Rows from block 7 of a small sound classifier, named by matrix and row number. Rows with one number belong to one channel. Each number is 128 + 32 x the weight over its row's rms, rounded and kept within 0 to 255. All counts start at 0. Numbers have three digits each. After the name is the row's rms in percent of the matrix's.
After each channel's rows are labels from the 100 clips, of 14976, where the channel reaches its highest value: "strongest on" is what is common among them; "band" is the frequency band that holds the peak. Only what is clearly more common there than usual is listed. The data: acted Russian speech (Dusha).
# convs1: grouped (8 groups) 3x3 conv (model.blocks.7.convs.1.weight, 384x48x3x3, each kernel summed), inputs within the group 0-47
# convs2: expand pointwise conv (model.blocks.7.convs.2.weight, 768x384x1x1, transposed), outputs 0-59

convs1.101 090:152076117143144086121152154127152118151102077108083129151077101143121092143112118099107244160133109083168104123143125081135072133138150119174106
convs2.101 105:184089148100161173141109101118071135154104125164151128144154203146109107114117131175094121066094192138103103145067140064138102167081081182139010130078098168110175143107094097107146
strongest on: emotion: positive
band: 500 to 1000 Hz

convs1.124 107:130152091141166053161115140147133171108109130124105081176067084111117161116167128131136195085132112118126166093094108111119061138102175131101086
convs2.124 097:167173168139141184133089144092140130096116138112115142175090099101124107123134083136176133080087119160062128137103091086139105140082073150101135180123081165130119116128105135127159
strongest on: emotion: positive
band: 250 to 500 Hz; 500 to 1000 Hz

convs1.276 091:152114161194073119140147120078150084161077072161116114076100111143101159095159123151154103094128093113079106072113113152121152161129168140181154
convs2.276 100:160132138109163136108176136136147138148112154073098121117085148099161116125134109137131178085122124104135112097146126182186169129110124131109068131081155123076121099153115090128092
strongest on: emotion: angry
band: 250 to 500 Hz

convs1.191 103:084116140080148098138087122090114114100113205089141120122107149116144124154100099089080154032131136147082096193133116119097126133084102088145133
convs2.191 097:076133172127131115101133157139149077127109147128158197106149178089148088116118085094159111103156144158142139086165114107084108131167121174128121096114103126123159073184115152128077
strongest on: emotion: sad
band: 0 to 250 Hz; 500 to 1000 Hz

convs1.152 116:135098093132111113183181093134109091106077101200097167127141071075160120129126164088094109134127088122110128148131120078150061080134107157138103
convs2.152 099:173154154095112141101082152146147142118142146112133182168125142175164149127187158157102071099105073060094147078120108176153121162145142150177106181113141153091142151181115157183158
strongest on: emotion: angry
band: 0 to 250 Hz

convs1.92 099:110148095072100118101084151134081156128136121144118165090131175153091145114085137104106129175101051127119092178121086117147136121156115199110196
convs2.92 092:115134112137128117152119108104145161098094163131104179144123157123136083098134160144135104145134134141136126084160133104112162123144086079137106159069107104137188142140091117115134
strongest on: emotion: angry
band: 500 to 1000 Hz

convs1.370 100:145049123048142116141101132184146126171145130132147135086097070147146129100125137105144167163145079104160089049124127122113120101182119165125133
convs2.370 096:153125161172144168101203135105146148097105141162225155078093107169148115110052095071198124072155067132096081118131141123201124151127115169176132132135117152141116167136137098055118
strongest on: emotion: positive
band: 1000 to 2000 Hz; 500 to 1000 Hz

convs1.188 098:167104112113128099153097120117100167124135151107104153102090090086133134155138111150196136135102131153099142118032196132145119210116143121130190
convs2.188 101:135082158152059136162124205155096184119164098108122103170163103142124159099189142112115112160144149068125163128108130163060114105118181124164106146151116140161119122085155128115191
strongest on: emotion: positive
band: 500 to 1000 Hz

convs1.195 126:099157110123111169098139085136203125131184132149133104104089177145117140128111114162114136074152116143184173155104162116191115141093134190192142
convs2.195 107:095175092044129104125099140144153182100139151109140156175080148092104141154095175128093098087077100103062163128169123112133156118149157130159146145059130084141127190100098117117154
strongest on: emotion: angry; emotion: positive
band: 1000 to 2000 Hz; 500 to 1000 Hz

convs1.53 111:154154155115079166125130106093089068153133152124113126131109196117125093131111075121074155174082163141162108109173045133139116127121111082093094
convs2.53 097:124111123120065129144092076108140151126163147117122109180125140144164106093140187140156071185127115159062096083153132096090078140160072128110153141201122104107100127178095122077134
strongest on: emotion: angry
band: 0 to 250 Hz

convs1.257 105:129212191126106124109145142162111148133133169172111156095092114162057161163094072109123115088112137112107173165145142083117125111103104178151161
convs2.257 100:082095122167095079104088102093178180106093149179117085162123153117181157103063072166111078154066117051177048186173103112119105104086056131143175103114134102154154160140136083155067
strongest on: emotion: angry
band: 500 to 1000 Hz

convs1.211 104:135095155145170129146059118166113109137068087133141166128146096184136088106116105130112085162166140131102157176116151126081172103187127184082103
convs2.211 102:184150132140150137221107136088128146162169191148095129145133128160144133187084139115119101189063088159142098097139144105118146129157122116138120136097187141121089108148102128180079
strongest on: emotion: positive
band: 500 to 1000 Hz; 1000 to 2000 Hz

convs1.43 102:123063128151133133107128156206162115111177164089098103100121108157128150129104129110148086198061137095093131096074076110108125108116119128113073
convs2.43 104:095094136136143111159108131108162199145136110084158126115169144129075089111164120196102124054152109158187167108105188114102100106115151168076157136117119117129180202080148128124156
strongest on: emotion: positive
band: 500 to 1000 Hz; 1000 to 2000 Hz

convs1.233 103:120155106132085159121149134142197083147149061159185062100139137101161105130080058112165121110132103134086156176143132089151145124147133129155085
convs2.233 096:138194147114089158150133053128131079118113092095116132109103127086054107136098132091081113160137172138117106114173104142090132166100093161126116103131159112130083123098178131100143
strongest on: emotion: positive
band: 250 to 500 Hz

convs1.128 113:171151090146165135110112167119132164147083111090118142171089038165123145157155084139099120135116165117149147118123088116152153098139213132115065
convs2.128 103:103081159141126144118122123152124100100103112130114105124116111170100128207129125111161123095180129121231163095133100118067145038088142093154126169126124115107137100123109124157114
strongest on: emotion: positive
band: 0 to 250 Hz

convs1.289 137:101145170207103139150076129132125100158086189106127128193117119090149100155121120131087122130125122154094136097107119073080111097152140205157093
convs2.289 109:136088088115146081135200102083090087118136157170154155144161135112102160093117149149140161231151126097189170137151083110079077100135192120089118065157145141156105152138162103087161
strongest on: emotion: angry; emotion: positive
band: 500 to 1000 Hz

convs1.216 087:138119153162111074153081154084048096167116135110093114123131133095102140058121144108145112159114111119135166089125085127095188079118140098056123
convs2.216 096:095079111135099144166127096185090177124146078158102123124076114138090170115116130110103078112121164104164113102098133106158126117123169167149103099153097181154131152076156106164069
strongest on: emotion: angry
band: 250 to 500 Hz; 500 to 1000 Hz

convs1.371 087:156163114162170098093107106069165111187097128087146102160150175150183132157131083088073148121123111118115074095112128138179140132160143156185152
convs2.371 098:160121137085061110123068131166089154104098201130089095159121172148167140098162102131154144126105104143176107092106115130146108081153073053093171037095173136117138139136150100077106
strongest on: emotion: positive
band: 1000 to 2000 Hz

convs1.317 087:122146146133057075111120124142079115130136140129134061112094150044171155134080109168121096138161130151144121176128090105127150122109105142104042
convs2.317 098:162188103107161110165085071145132095143128201135085098180107116114094143137150128071088125127092134168114144109125171132111114150110173106126118122099135173132141130173176137107143
strongest on: emotion: angry
band: 1000 to 2000 Hz

convs1.171 100:150183085157120147045128161118147081154069158156118071149091097112155130149149114138123113173123147177117157134142163157153140077127111175149182
convs2.171 103:106088108190102157167122102129130137104125154118137126087119166154092116117154168080143126124114146079149100126135129117131180171103057166172128098108133162081128084145149163112121
strongest on: emotion: positive
band: 500 to 1000 Hz

convs1.205 093:112075099125094109152146081163073127162109137171107044156148164112117134120147121086111155142130096141123178118133148164124081121161151050080092
convs2.205 094:137154170099141178134137068133192171145150094108172061160200158096149103133150114176130112069154067128114125085090166131094117094100059085140128128155118148160130123144096116126095
strongest on: emotion: angry
band: 500 to 1000 Hz; 1000 to 2000 Hz

convs1.253 080:130122163032145101112088088139133091129073123114134160139148100172101163132112080105124099159141144104119129065180135185105126161125079073130130
convs2.253 097:181090115095141102145175091134111165075137145110117149079119132190124170182119077146086092078115228139086096136151098096166144153095149115093156130105091139042116111143140131131166
strongest on: emotion: angry
band: 0 to 250 Hz; 250 to 500 Hz

convs1.357 096:119207035166100179108141139099144090164113131113165096146128122132085128138145106156142092148117041148168094102120175133116146138145141132091126
convs2.357 103:134096123093120098105140084110102185071121122155159130095147157137136129167138120095148126125107152163194128098128134133148152101102140139121104150159132117132134123168181130181095
strongest on: emotion: angry; emotion: positive
band: 500 to 1000 Hz; 1000 to 2000 Hz

convs1.94 113:158157123168100126082187141114103130085129113100150113170125135159066144157086207160048129126125098115124137089156130135080141152148181112149165
convs2.94 103:137097149119103161154113161108155122114182136117128179134176144130155138121126165113124200181140084135099108061121143164080147089134103110118141130115128166071149124103125101100114
strongest on: emotion: positive
band: 500 to 1000 Hz

convs1.247 110:093148153108106200142150165151139157198110101178134116134117121166093169100088069116086091150127143107123174155115115151092147089080184119165123
convs2.247 096:121127103058171142154098088187147118134104112154123133111165161122085154165143104120131177148115127065177123114071142175118157070129093116123106131107156091176146108113107184155151
strongest on: emotion: angry; emotion: positive
band: 1000 to 2000 Hz; 500 to 1000 Hz

convs1.301 085:116074143093125134056124146182187139103066099127111061080108160126096131100121124144142109096149166149123124102093114164151104177090126178099097
convs2.301 103:156142121110106154135134164149092110135146108123148105083166097114151110116123132110110116074103130160163095126165136102130116135109169140139120174207092134158116142155136115138171
strongest on: emotion: angry; emotion: positive
band: 500 to 1000 Hz

convs1.100 103:060149145133130115086125096154090147073119115182148092174108107139124141148116193125137101202201131136060126166088111116147124106141137142114161
convs2.100 100:152139143147129137098147094131157134076163063170147137192096093172132122120179091145153154128137199084153157157132113109152078146170145126088152130103115212204135141125118124111099
strongest on: emotion: positive
band: 500 to 1000 Hz; 1000 to 2000 Hz

convs1.260 092:124148132046091142108123172088168155127115183116109148122057130141118130166073120120104106125120194107105116131100095121092064133072156123164160
convs2.260 108:149095130130091178091094139113138148144164149124199125143167137146112132087153085182094135111185137111168135145135083138161075129168207069141184090125132131142166061087159141146115
strongest on: emotion: angry
band: 500 to 1000 Hz; 1000 to 2000 Hz

convs1.113 111:154108155088126144126124092118096142099172149105156105125103150139088174136092156180167121089119137107065134093074183172152151031131126103133127
convs2.113 091:104042111131127138123143140157109125048114081115190131067173137134093180166128133094116105153085150117104089109101148143174092100113129102119084147148161170134075098131092141162136
strongest on: emotion: positive
band: 250 to 500 Hz

convs1.199 100:095166120068200125114112114144083128106155162091116182137115202122112175147108120116131123088059127121158153118107140051142100099090118123135100
convs2.199 104:045132131153162171178118172092111154081126103111107110056164133122161158117111130168139109108124069148197129192124117117147092165110158086108121130121114149112123113147130072169091
strongest on: emotion: angry
band: 500 to 1000 Hz

convs1.299 096:179194136119133147144138084168073135136050114085080141192118136148126147126088123124150114130105081127094121199142079102145088132133154099110099
convs2.299 086:158092119133138112067154094078087099132208146091096112146130132130168117158158145117117070093092149164125126111128142126154146148082140134090121161142159105197118110145149091059136
strongest on: emotion: angry
band: 500 to 1000 Hz; 1000 to 2000 Hz

convs1.365 105:080079132088126131128156134225105128121181140167103190155127156124131139173148149125150162109143183066158104118111145113110125142189152127155166
convs2.365 097:177200078168133176076106140093156096146116196189098124165022105137126175089086058111067132125110086108104116103124213144098084111035073125092090108135093154116095139146172178061072
strongest on: emotion: positive
band: 500 to 1000 Hz; 1000 to 2000 Hz

convs1.87 080:116154127132085107049105154139176123123132132102152168108156134123105142126137128186174136092042100138105112206147152127130098122155098077110073
convs2.87 107:124075087151176061112128161226151140139091120123197116143096118127094121182125143130069159099186145128168158076152050105108080182121133144105154086128143095132134153077161125164159
strongest on: emotion: positive
band: 1000 to 2000 Hz

convs1.295 094:117099042080063106119131120063125122119146074096118117113086164113077128148150110149138127075135110126133099123103108135075180109185120101157095
convs2.295 099:155160107117138154134148165115196098154159071172146142109086196159125165105115127139138164084160067083109137123102133116123178200091154087161131037176120167113168180241096075100128
strongest on: emotion: angry; emotion: positive
band: 1000 to 2000 Hz

convs1.379 108:082063138177131132079066119127089095121152112119084145109120083148135123132174135138178172145146179125097150144087129116080164099046125154127127
convs2.379 101:196127108181124107084112130138099124132170114119147110182160081077090114095101171098128097162160097177113101179181104166123148078098079161158125107151121140126113109153084097170123
strongest on: emotion: positive
band: 250 to 500 Hz

convs1.48 091:122156103156200071046099188146155112149109121186111150111138140176142136144120147101118063089089051115129121137122132145133155124131138166131113
convs2.48 093:151142104102154132140097153111105141135104123141195120118120148092062115131184139052116135173105175159156086169120160078106155128137184187123134171118130146146134190132075168158091
strongest on: emotion: angry; emotion: positive
band: 1000 to 2000 Hz

convs1.68 115:099129116094183067113138135147154123147103192102136105176166152105095152129150127062190099109108169091130086163137161055147160140113124155111106
convs2.68 099:162159121155154079136127152077178076102112140186175095093100108128132167112084143095194132061112076200155140136176060134096120063101128085102116141114125086151129212090075155155116
strongest on: emotion: angry; emotion: positive
band: 1000 to 2000 Hz; 500 to 1000 Hz

convs1.323 106:162128123162110122092115096126123138138090168151119111157207156139089101153094119105066141123095129170115114092154080132075091116089098220116115
convs2.323 102:149174173127117106151151101166163164124083136096112124164107091115115139086130146131127141111124143146144104088099097115102078128138173125131105202119230156116137148118173075100146
strongest on: emotion: angry
band: 250 to 500 Hz

convs1.0 110:140147119099172108166146181134169151158162142148121159039174145190119091101084116152148180075148171134125138129162120078125134084137139100114104
convs2.0 102:144185115142187070167095150122136121045064142151137085095117103136160117142112163131085185153115099135161160091114136138119142144133092166162034191134139129119049098155135124112128
strongest on: emotion: angry; emotion: positive
band: 1000 to 2000 Hz; 500 to 1000 Hz

convs1.207 131:137163130136099207134148149081179149154201147167133101119104122114074152080150171167114143149127093117111135078080099098128103167090137131085101
convs2.207 095:155106111124124167140115123138113135232114133059122120154156067155200105101110155075054153096142183141095107113057147138083147169133102122177165142065146125122134100149120114136152
strongest on: emotion: angry
band: 500 to 1000 Hz; 250 to 500 Hz

convs1.200 119:102128167162162088158116082066057142115094146098105129128150142107151130152172188167123111104120160128148132093127144111139139172104139103030095
convs2.200 095:164120112090127156116110128162158158076163183171209108195079142128191078107119127192150077164099113178098144125146132133118130096177151128120088139122134112093109165164210104147057
strongest on: emotion: angry
band: 1000 to 2000 Hz; 500 to 1000 Hz

convs1.249 126:120096153133071136099127131092114144141127101180120129055088121214076132107128102091130188129160136201104161127157113130117087153099142138171115
convs2.249 097:137073093123169124088136047129098132133169148130169121068130086182155138108066177143097150100170170102068163076075174144152140115101090130176124219139168090118102132109172193166174
strongest on: emotion: angry
band: 500 to 1000 Hz

convs1.280 090:101154140073116148121141204142138094120113131102175176121137060180168170102098057128104103092121185147113104137087126152123115159153102090110116
convs2.280 104:135093162139115115127099140104109103154154157104101128122134149118163104138188186157126118100100119169164137119161194117131207114211063137081195154140085152117058140185154152124174
strongest on: emotion: angry; emotion: positive
band: 250 to 500 Hz; 500 to 1000 Hz

convs1.320 081:161131169183142177112136153109140115132107154077083089170119051117123138132124124104139105094147070146117089049161139092134079131134100151184120
convs2.320 104:058063084105178173097188137187122082156097136101121172100134116156076134152160120131133079139090089101130081115130115166181150101102138151212121153066144142123095131119102124111095
strongest on: emotion: angry; emotion: positive
band: 1000 to 2000 Hz; 500 to 1000 Hz

convs1.364 071:141085172107099159090206093122190143138111052117106175082118126152120106095162125133117149083096123166097183141126130084113145086105107111105139
convs2.364 109:206162080174045125164134144114154104063081189128151154118083127109118120156106158141203110133099164160119100135125149158125132182099115224118089161136115082118126066145154105125084
strongest on: emotion: positive
band: 500 to 1000 Hz

convs1.41 102:114052142143100151129107129131143179086083139190055157115093159137178128162085174096149118128127127087147130142106129132169088067125133146149083
convs2.41 102:124130189064114157085080121099126133124118142121137166076129179107184129125206134152106107124147150165187144107104098114138120145136172119127102205121152118058185177201091119077104
strongest on: emotion: angry; emotion: positive
band: 0 to 250 Hz; 250 to 500 Hz