Weights of a small sound classifier: activation relu.
Rows from block 4 of a small sound classifier, named by matrix and row number. Rows with one number belong to one channel. Each number is 128 + 24 x the weight over its row's rms, rounded and kept within 0 to 255. All counts start at 0. After the name is the row's rms in percent of the matrix's.
After each channel's rows are labels from the 100 clips, of 14976, where the channel reaches its highest value: "peak in band" is the frequency band that holds the peak; "top examples" is what is common among them. Only what is clearly more common there than usual is listed. The data: acted Russian speech (Dusha). In brackets: how many of the 100.
# convs1: grouped (8 groups) 3x3 conv (model.blocks.4.convs.1.weight, 192x24x3x3, each kernel summed), inputs within the group 0-23
# convs2: expand pointwise conv (model.blocks.4.convs.2.weight, 384x192x1x1, transposed), outputs 0-63

convs1.65 104 [115 108 103 128 130 112 113 130 124  74  86  97 165 104 135 153 148 109 113 151 115  96 102 151]
convs2.65 107 [109 122 110 148 137 141  96 139 171 130 153 190 132 131 163 171 115 120 132 109 114  84 170 192 108 116  96 143 120 112 136 123 161 125 161 149 136 141 104 169 134  99 199 112  98 124 123 143 145 132 135  86  90 118  86 120  75 122 149 169 134 137 128 107]
peak in band: 1000 to 2000 Hz (63); 500 to 1000 Hz (37)
top examples: emotion: positive (62)

convs1.155 103 [141 159 140 111 119 154 134  88 134 123 148  91 112 111 131 132 178 140  90 101 149 153 164 144]
convs2.155 100 [ 87 161 131 162 104 134  83  98 126  89 152 146 154 117 127 157 131 153 135 107 127 118 123 121 144 141 126  82 123 139 169 109 119 103 175 175 137 130 109 104 134 113  97 115 105 128 134 131  92 147 142 128 134 114 110 120 189 134 136 155  99 140 108 121]
peak in band: 250 to 500 Hz (79)
top examples: emotion: positive (40)

convs1.62 120 [116 142 131 113 128 127 128 117 132 193 158 155  99 151 142 130  89 135  73 139 117 104 113 120]
convs2.62 098 [100 119  90 174 125 167  85 118 134 147 149 179 111 166 113 156 170 127 121 105 119 164 102 111 109 113 124 140 118 161 156  98 104 160 170 103 165 102 102 150 112 111 118  91 148 152 114 114 127 156 155 150 108 153 114 125 125 193 169 140 115 113 134 117]
peak in band: 0 to 250 Hz (56)
top examples: emotion: positive (55)

convs1.57 087 [166 135 141 155 124 152 121 197  98 166 131 106 142 150 153 149 124 111 122 135 155 131 137 142]
convs2.57 104 [159  92 113 113 162 126 128 102 101 112 156 154 164 162 186 130 136 132 107 122 123 131 127 192 115 181 127 103 122 111 134  91 151 126 145 105 136 128 143 150 155 116 158 118 145 150 106 143 166 117 124  81  74 144 125 129  72 154 141 133 113 126  91 146]
peak in band: 1000 to 2000 Hz (50); 500 to 1000 Hz (44)
top examples: emotion: positive (55)

convs1.39 118 [152 117 106 120  97 120 125 111 121  99 135 146 129 163 129 159 123 181 150 160  98  78 122 126]
convs2.39 094 [123 118 129  94 116 121 141 138 133 127 124 158 112 119 167 146 150  91 176 139 108 135 125  90  85 105 183  94 124 150 157 137 107 116 180 145 104 162 113  86  62  79 144 135  89 110 165 146 144 102 117 127 142 107 103 108 111 170 129 128 100 124 151 126]
peak in band: 250 to 500 Hz (37)
top examples: emotion: positive (44)

convs1.184 090 [116 133 126 167 120 127 129 143 108  72 156 149 144 131 163 112 113 163 145  91 136 156 166 123]
convs2.184 103 [111  98 145 123 161 144 104 122  94 120 102 115 140 143 133 157 111 141 117 148 194 115 167  88 157 144 119 121 112 114 145 128 116 128 134 126  77 115 124 136 112 173 157 128 157 124 140 152  97 128 132 117  80  99 172 100 134 116  96 146 150 130 121  96]
peak in band: 250 to 500 Hz (69)
top examples: emotion: positive (42)

convs1.25 092 [133 122  88 107 110 111 124 128  94 129 112 131 119 158  83 135 111 112 119  79 146 154 176 143]
convs2.25 100 [112 128 117 149 151 123 112 142 203 157 156 127 119 122 144 115 170 155  92 134 132 165 177 162 132 159  84  87 134 147  99 126 136  89 125 146 179 130 129 132 101 112 113  79 113 103 149 100 139 121 122 101 133 159 141 101 127 128 129 118  99 162 154 145]
peak in band: 250 to 500 Hz (48); 500 to 1000 Hz (32)
top examples: emotion: positive (41)

convs1.172 088 [107  81 115 153  81 108 118 127 115 165 146  89 109 132 160 130 136 128 111 142 105 153 108 100]
convs2.172 100 [114 114 136 145 108 120 143 137 134 136 131 112 112 112 124 120  89 136 162 138 124 137 127 106 118 178 156 130 126 119 111 147 125 163  70 139  95 149 140 173 120 113 143 158 129 123 157 127 140 137 133 121  89  82 146 125 139 150 121  84 115 151 135 156]
peak in band: 250 to 500 Hz (40); 500 to 1000 Hz (40)
top examples: emotion: positive (65)

convs1.133 088 [117  99 100 103 126 139 132 115 117 137 139 155  92 126 120 102 137 138 104 168 115  73 133  78]
convs2.133 097 [140  83 119 115 100 152 138 121  97 128 142 137 120 158 165 108 161 159 193 125 129 131 100 155 128 121 127 128 121 123 105 152 121  78 136 124 141 160 144 128 167 147 142 116 135 131 119 174 142 144 171 164 129  96 171  95 103 108 133  98 122 143 162 164]
peak in band: 250 to 500 Hz (30)
top examples: emotion: positive (53)

convs1.92 062 [108 142 143 160 126  94 194 147 126 114 132 129 133 139 178 121 101 130 104 125 135 157 126 157]
convs2.92 100 [135 125 119 172 132 125 104 138  95 112 106  95 129 103 155 109 145 132 167 165 146 136 121 107 139 111 142 121 115  87 162 166 128 116 108 121 110 114  88 136 110 162 162  98 166 115 103 131 111 161 112 103 154  92 133  92 166 153 129 167 147  90 102 161]
peak in band: 1000 to 2000 Hz (53); 500 to 1000 Hz (46)
top examples: emotion: positive (74)

convs1.59 099 [130 122 155  95 117  95 171 150 111 126 124 128 145  94 101  85 114 111  89 135 124 110 168 119]
convs2.59 101 [151 157 133 136 113 117 108  83 148 150 135 153 143 131 129  94 152 141  84 139 129 128 132 124 146 129 139 157  97 111 152 138 128 114 170 159 136  95 120 111 133 123 133 131 137 115 122 159 103 120 177 103 141 165 124 112  99 103 128 133  93  73 146 164]
peak in band: 0 to 250 Hz (56)
top examples: emotion: positive (53)

convs1.167 127 [129 113 113 128 122 127 134 196 150 145 167 133 134 153 143 102 145  91 147 130 163 158 124 152]
convs2.167 103 [139 148 141 119 133 181 172  85  60 125 148 105 123  88 105 105 175  87 128 133 120  88 141 141  83 119 166 149 141 126 105 126 153  93 151 118 149 141 135 163 150 111 121 142 138  83  91 102 151 108 108 138 114  89 110 131 127 134 132 128 144 122 144 125]
peak in band: 1000 to 2000 Hz (51); 500 to 1000 Hz (43)
top examples: emotion: angry (52)

convs1.43 069 [140 186 114 114 159 141 140  87 152 106 125  96 145 143 159 120 148 103  92 148 141 145 141 132]
convs2.43 104 [138 142 142 128 153 148 140 135 128  75 127 165 155 135 119 127 100 141 148 152 129 117 111 138 145 119 102  89 136 109 128 104  93 148 147  92 148  93 148 151 111 104 125 119 128 126 154 123  95 149  92 136  87 110 153 126 134 137 157 114 142 162 123 129]
peak in band: 500 to 1000 Hz (60)
top examples: emotion: positive (62)

convs1.27 097 [124  97 105 130 104  99 161 121 148 119 147 114 152 125 116 172 145 163 130 156 126 124  68 114]
convs2.27 089 [119 119 104 129 102  85 109 145 169  93 119 149 142 128 132  97  65 121 130 135 143 113 130 127 125 131  90 107  79 132 125 135 120 124 114 150  81 148 146 154 136 103  90  90 108 127 102 137 133 148 119 100  96 140 154 104 147 174  91 162 127 149  85 123]
peak in band: 250 to 500 Hz (35); 500 to 1000 Hz (30)
top examples: emotion: positive (44)

convs1.179 102 [107 111 114 156 119 120 103 134 122 135 128 138 145 113 186  61 161 110 109 135 143 143 151 130]
convs2.179 092 [109  63 144  94 101 116 185 120 102 103  91 118  86 103 126 133 170 147  87 127 139 134 113 117 154 120 115 132 112 132 119 102 167 188  98 151 113  74  98 106 139 139 136 119 102 138 109 130 121 115  84 125 118 132 135 156 124 131 176 126  96 125 146 126]
peak in band: 250 to 500 Hz (61)
top examples: emotion: positive (42)

convs1.17 097 [147 112 151 162 121 150 130  77 120 123 147 147 140 102 140 112 177 166 121 146 136 171 113 131]
convs2.17 102 [123 117 122 158 142 125 147 122  69 172 122 105 164 138 131 148 112 186 125  86 150 123  92 162  92  94 145 162 112 109 100 123  88 119 184 125 137 119  92 107 120  98 110 115 144 121 136 111 120  93 105 160 187 112 130  82 115 144 113 115 102 112 158 133]
peak in band: 250 to 500 Hz (26)
top examples: emotion: positive (43)

convs1.36 073 [122 160 120 121 121 132 173 117 136 117 130  99 106 120 114 109 132  50 129 124 162 139  98 135]
convs2.36 101 [112 109 169 112 128 107 147 128 117 184 139 135 162 155  98 146  92  96 126  95 141 136 132 132 104 123 134 113 115 140 115 143  92 134  93 105 111 129 138  89 128 137 126 118 120 119 186  69 124 125 133 121 111 127  82 113 144 175  97 121 145 137 128 162]
peak in band: 0 to 250 Hz (45); 500 to 1000 Hz (42)
top examples: emotion: positive (67)

convs1.86 076 [137 130 137 143 135  89 144 110 152 106  72 109 125  99 102 123 132 122 101 140 127 124 116 192]
convs2.86 097 [153 123 142 124 154 138  92 145 168 126 144 137 170 131 151  66 137 144 135 124 198 153  99 175 146 131 158 140 141 121 103  99 109 146 137 120  77 118 124 115 143 125 123 119 151 132 124 138 136 120  99 108 116  49 156 124 135 173 113 114 114 119 158 119]
peak in band: 500 to 1000 Hz (71)
top examples: emotion: positive (75)

convs1.33 081 [133 159 134 122 141 164 121  96 119 162 100 130 134 165 130 159  88 115 115 161 130 166 154 155]
convs2.33 098 [141 167 130 114 158 108 135 127  84 141 123 153 168 137 125 139 139 121 150 129 136 161 129 118 160 167 184 137 162 118 123 118 117 139 129  91 108 144 163 137  97  93 154 147 123 164 157 155 127 120 120 138 185 153 101 142 167 142 154 134  89 145  99 116]
peak in band: 500 to 1000 Hz (65)
top examples: emotion: positive (60)

convs1.161 078 [107  96  92 138 123 143  90  92  84 105 133 151 132  95 135 141 120 120 156  87 141 107 108 135]
convs2.161 094 [105 112 119 134 156 150  90 129 120 168 146  95 138  80 135 113 171 159 119  70 137  92 160 129 133 166 137 133  97 135 117 136 122  97  97 140 107  90  57 127 154 165 152 128  98  88 109 125 116 106  98 140 145 139 148 156 128 155 135 140  86 118 129 114]
peak in band: 1000 to 2000 Hz (57); 500 to 1000 Hz (38)
top examples: emotion: angry (49); emotion: positive (43)

convs1.105 110 [144  99  95 162 175  96 142 106 121 176 113 144 152 116 165 125 137 121 102 131 111 141 126 110]
convs2.105 097 [121 115 126 143 139 108 169 129 125 128 103 125  77 124 134 139 116 154  91 111 111 117 173 181  94 140 174 153 145 120 113 168 180 107 132 172 146 119 140 144 188  88 116 115 158 148 104 161 170 174 182 114 103  92 102 116 126 104 153 128 104 101 122 113]
peak in band: 500 to 1000 Hz (41); 250 to 500 Hz (40)
top examples: emotion: positive (57)

convs1.44 096 [154 121 111  96 103 107 136 152  97 132  93 174 117 125 121  87 112 116 136 106 153 144 165 155]
convs2.44 098 [143  93 129 137 134 111 141 148 116 134 109 130  98 151 115 157 126 142 138 139 116 122 131  80 100 121 151 119 138 136 110 146 129 120 124  88 138 162 125 135 112 110  98 125 106 104 126 191 154 165 114  87 182 141  87 109 127 126 116 133 117 131  69 125]
peak in band: 500 to 1000 Hz (72)
top examples: emotion: positive (52)

convs1.0 087 [ 89 140 126 122 146 131 152 162  88 185 134 162 124  97 117 106 102 132 138 122 150 107 154 129]
convs2.0 100 [119 129 114  91 138 119 122 113 129 162 148  92 123  85 124 157  99 113 130 113 109 120 115 114 114 124 159 121 163 154 116  83  93 128 132 153  99 122 100 139 134  74 121 145 155 126  99 137 160  82 129 154 123  99 125 130 147 136 123  82 126 129 109 123]
peak in band: 500 to 1000 Hz (33)
top examples: emotion: angry (42); emotion: positive (41)

convs1.191 083 [114 167  92 177 104 121 104 101 132 119 118 134 149 126 148  72 151 107 136 106 137 128 112 148]
convs2.191 102 [133  89 101 155 146 124 162  99 127 209 119  61 133 112  84 147 138 117 177  87  82 141 131 126 123 146  93 131 134 123 130 140 112 130 102 136 119 133 159 148 105 130 142 156 136 144 135 100 138  69 149  94 146  91 143 131 119  88 119 133 114 124 140 120]
peak in band: 250 to 500 Hz (79)
top examples: emotion: positive (47)

convs1.77 105 [152 101 142  93 124 144  86  98 144 159 121 105  99 106 153 127  90 131 139 131 132 127 138 180]
convs2.77 106 [135 111  82 149 152  84 119 117 128 110 160 111 121 105 182 102  94  93 135 128 119 167 141 120 126 120 134 139 160 113 144  87 132 118  88 180 150 119 101 113 145 159 117  94 126 158 144 136 137 142 139 149 104  95 159 139 101  99 121 108 122 158 121 136]
peak in band: 500 to 1000 Hz (40)
top examples: emotion: positive (60)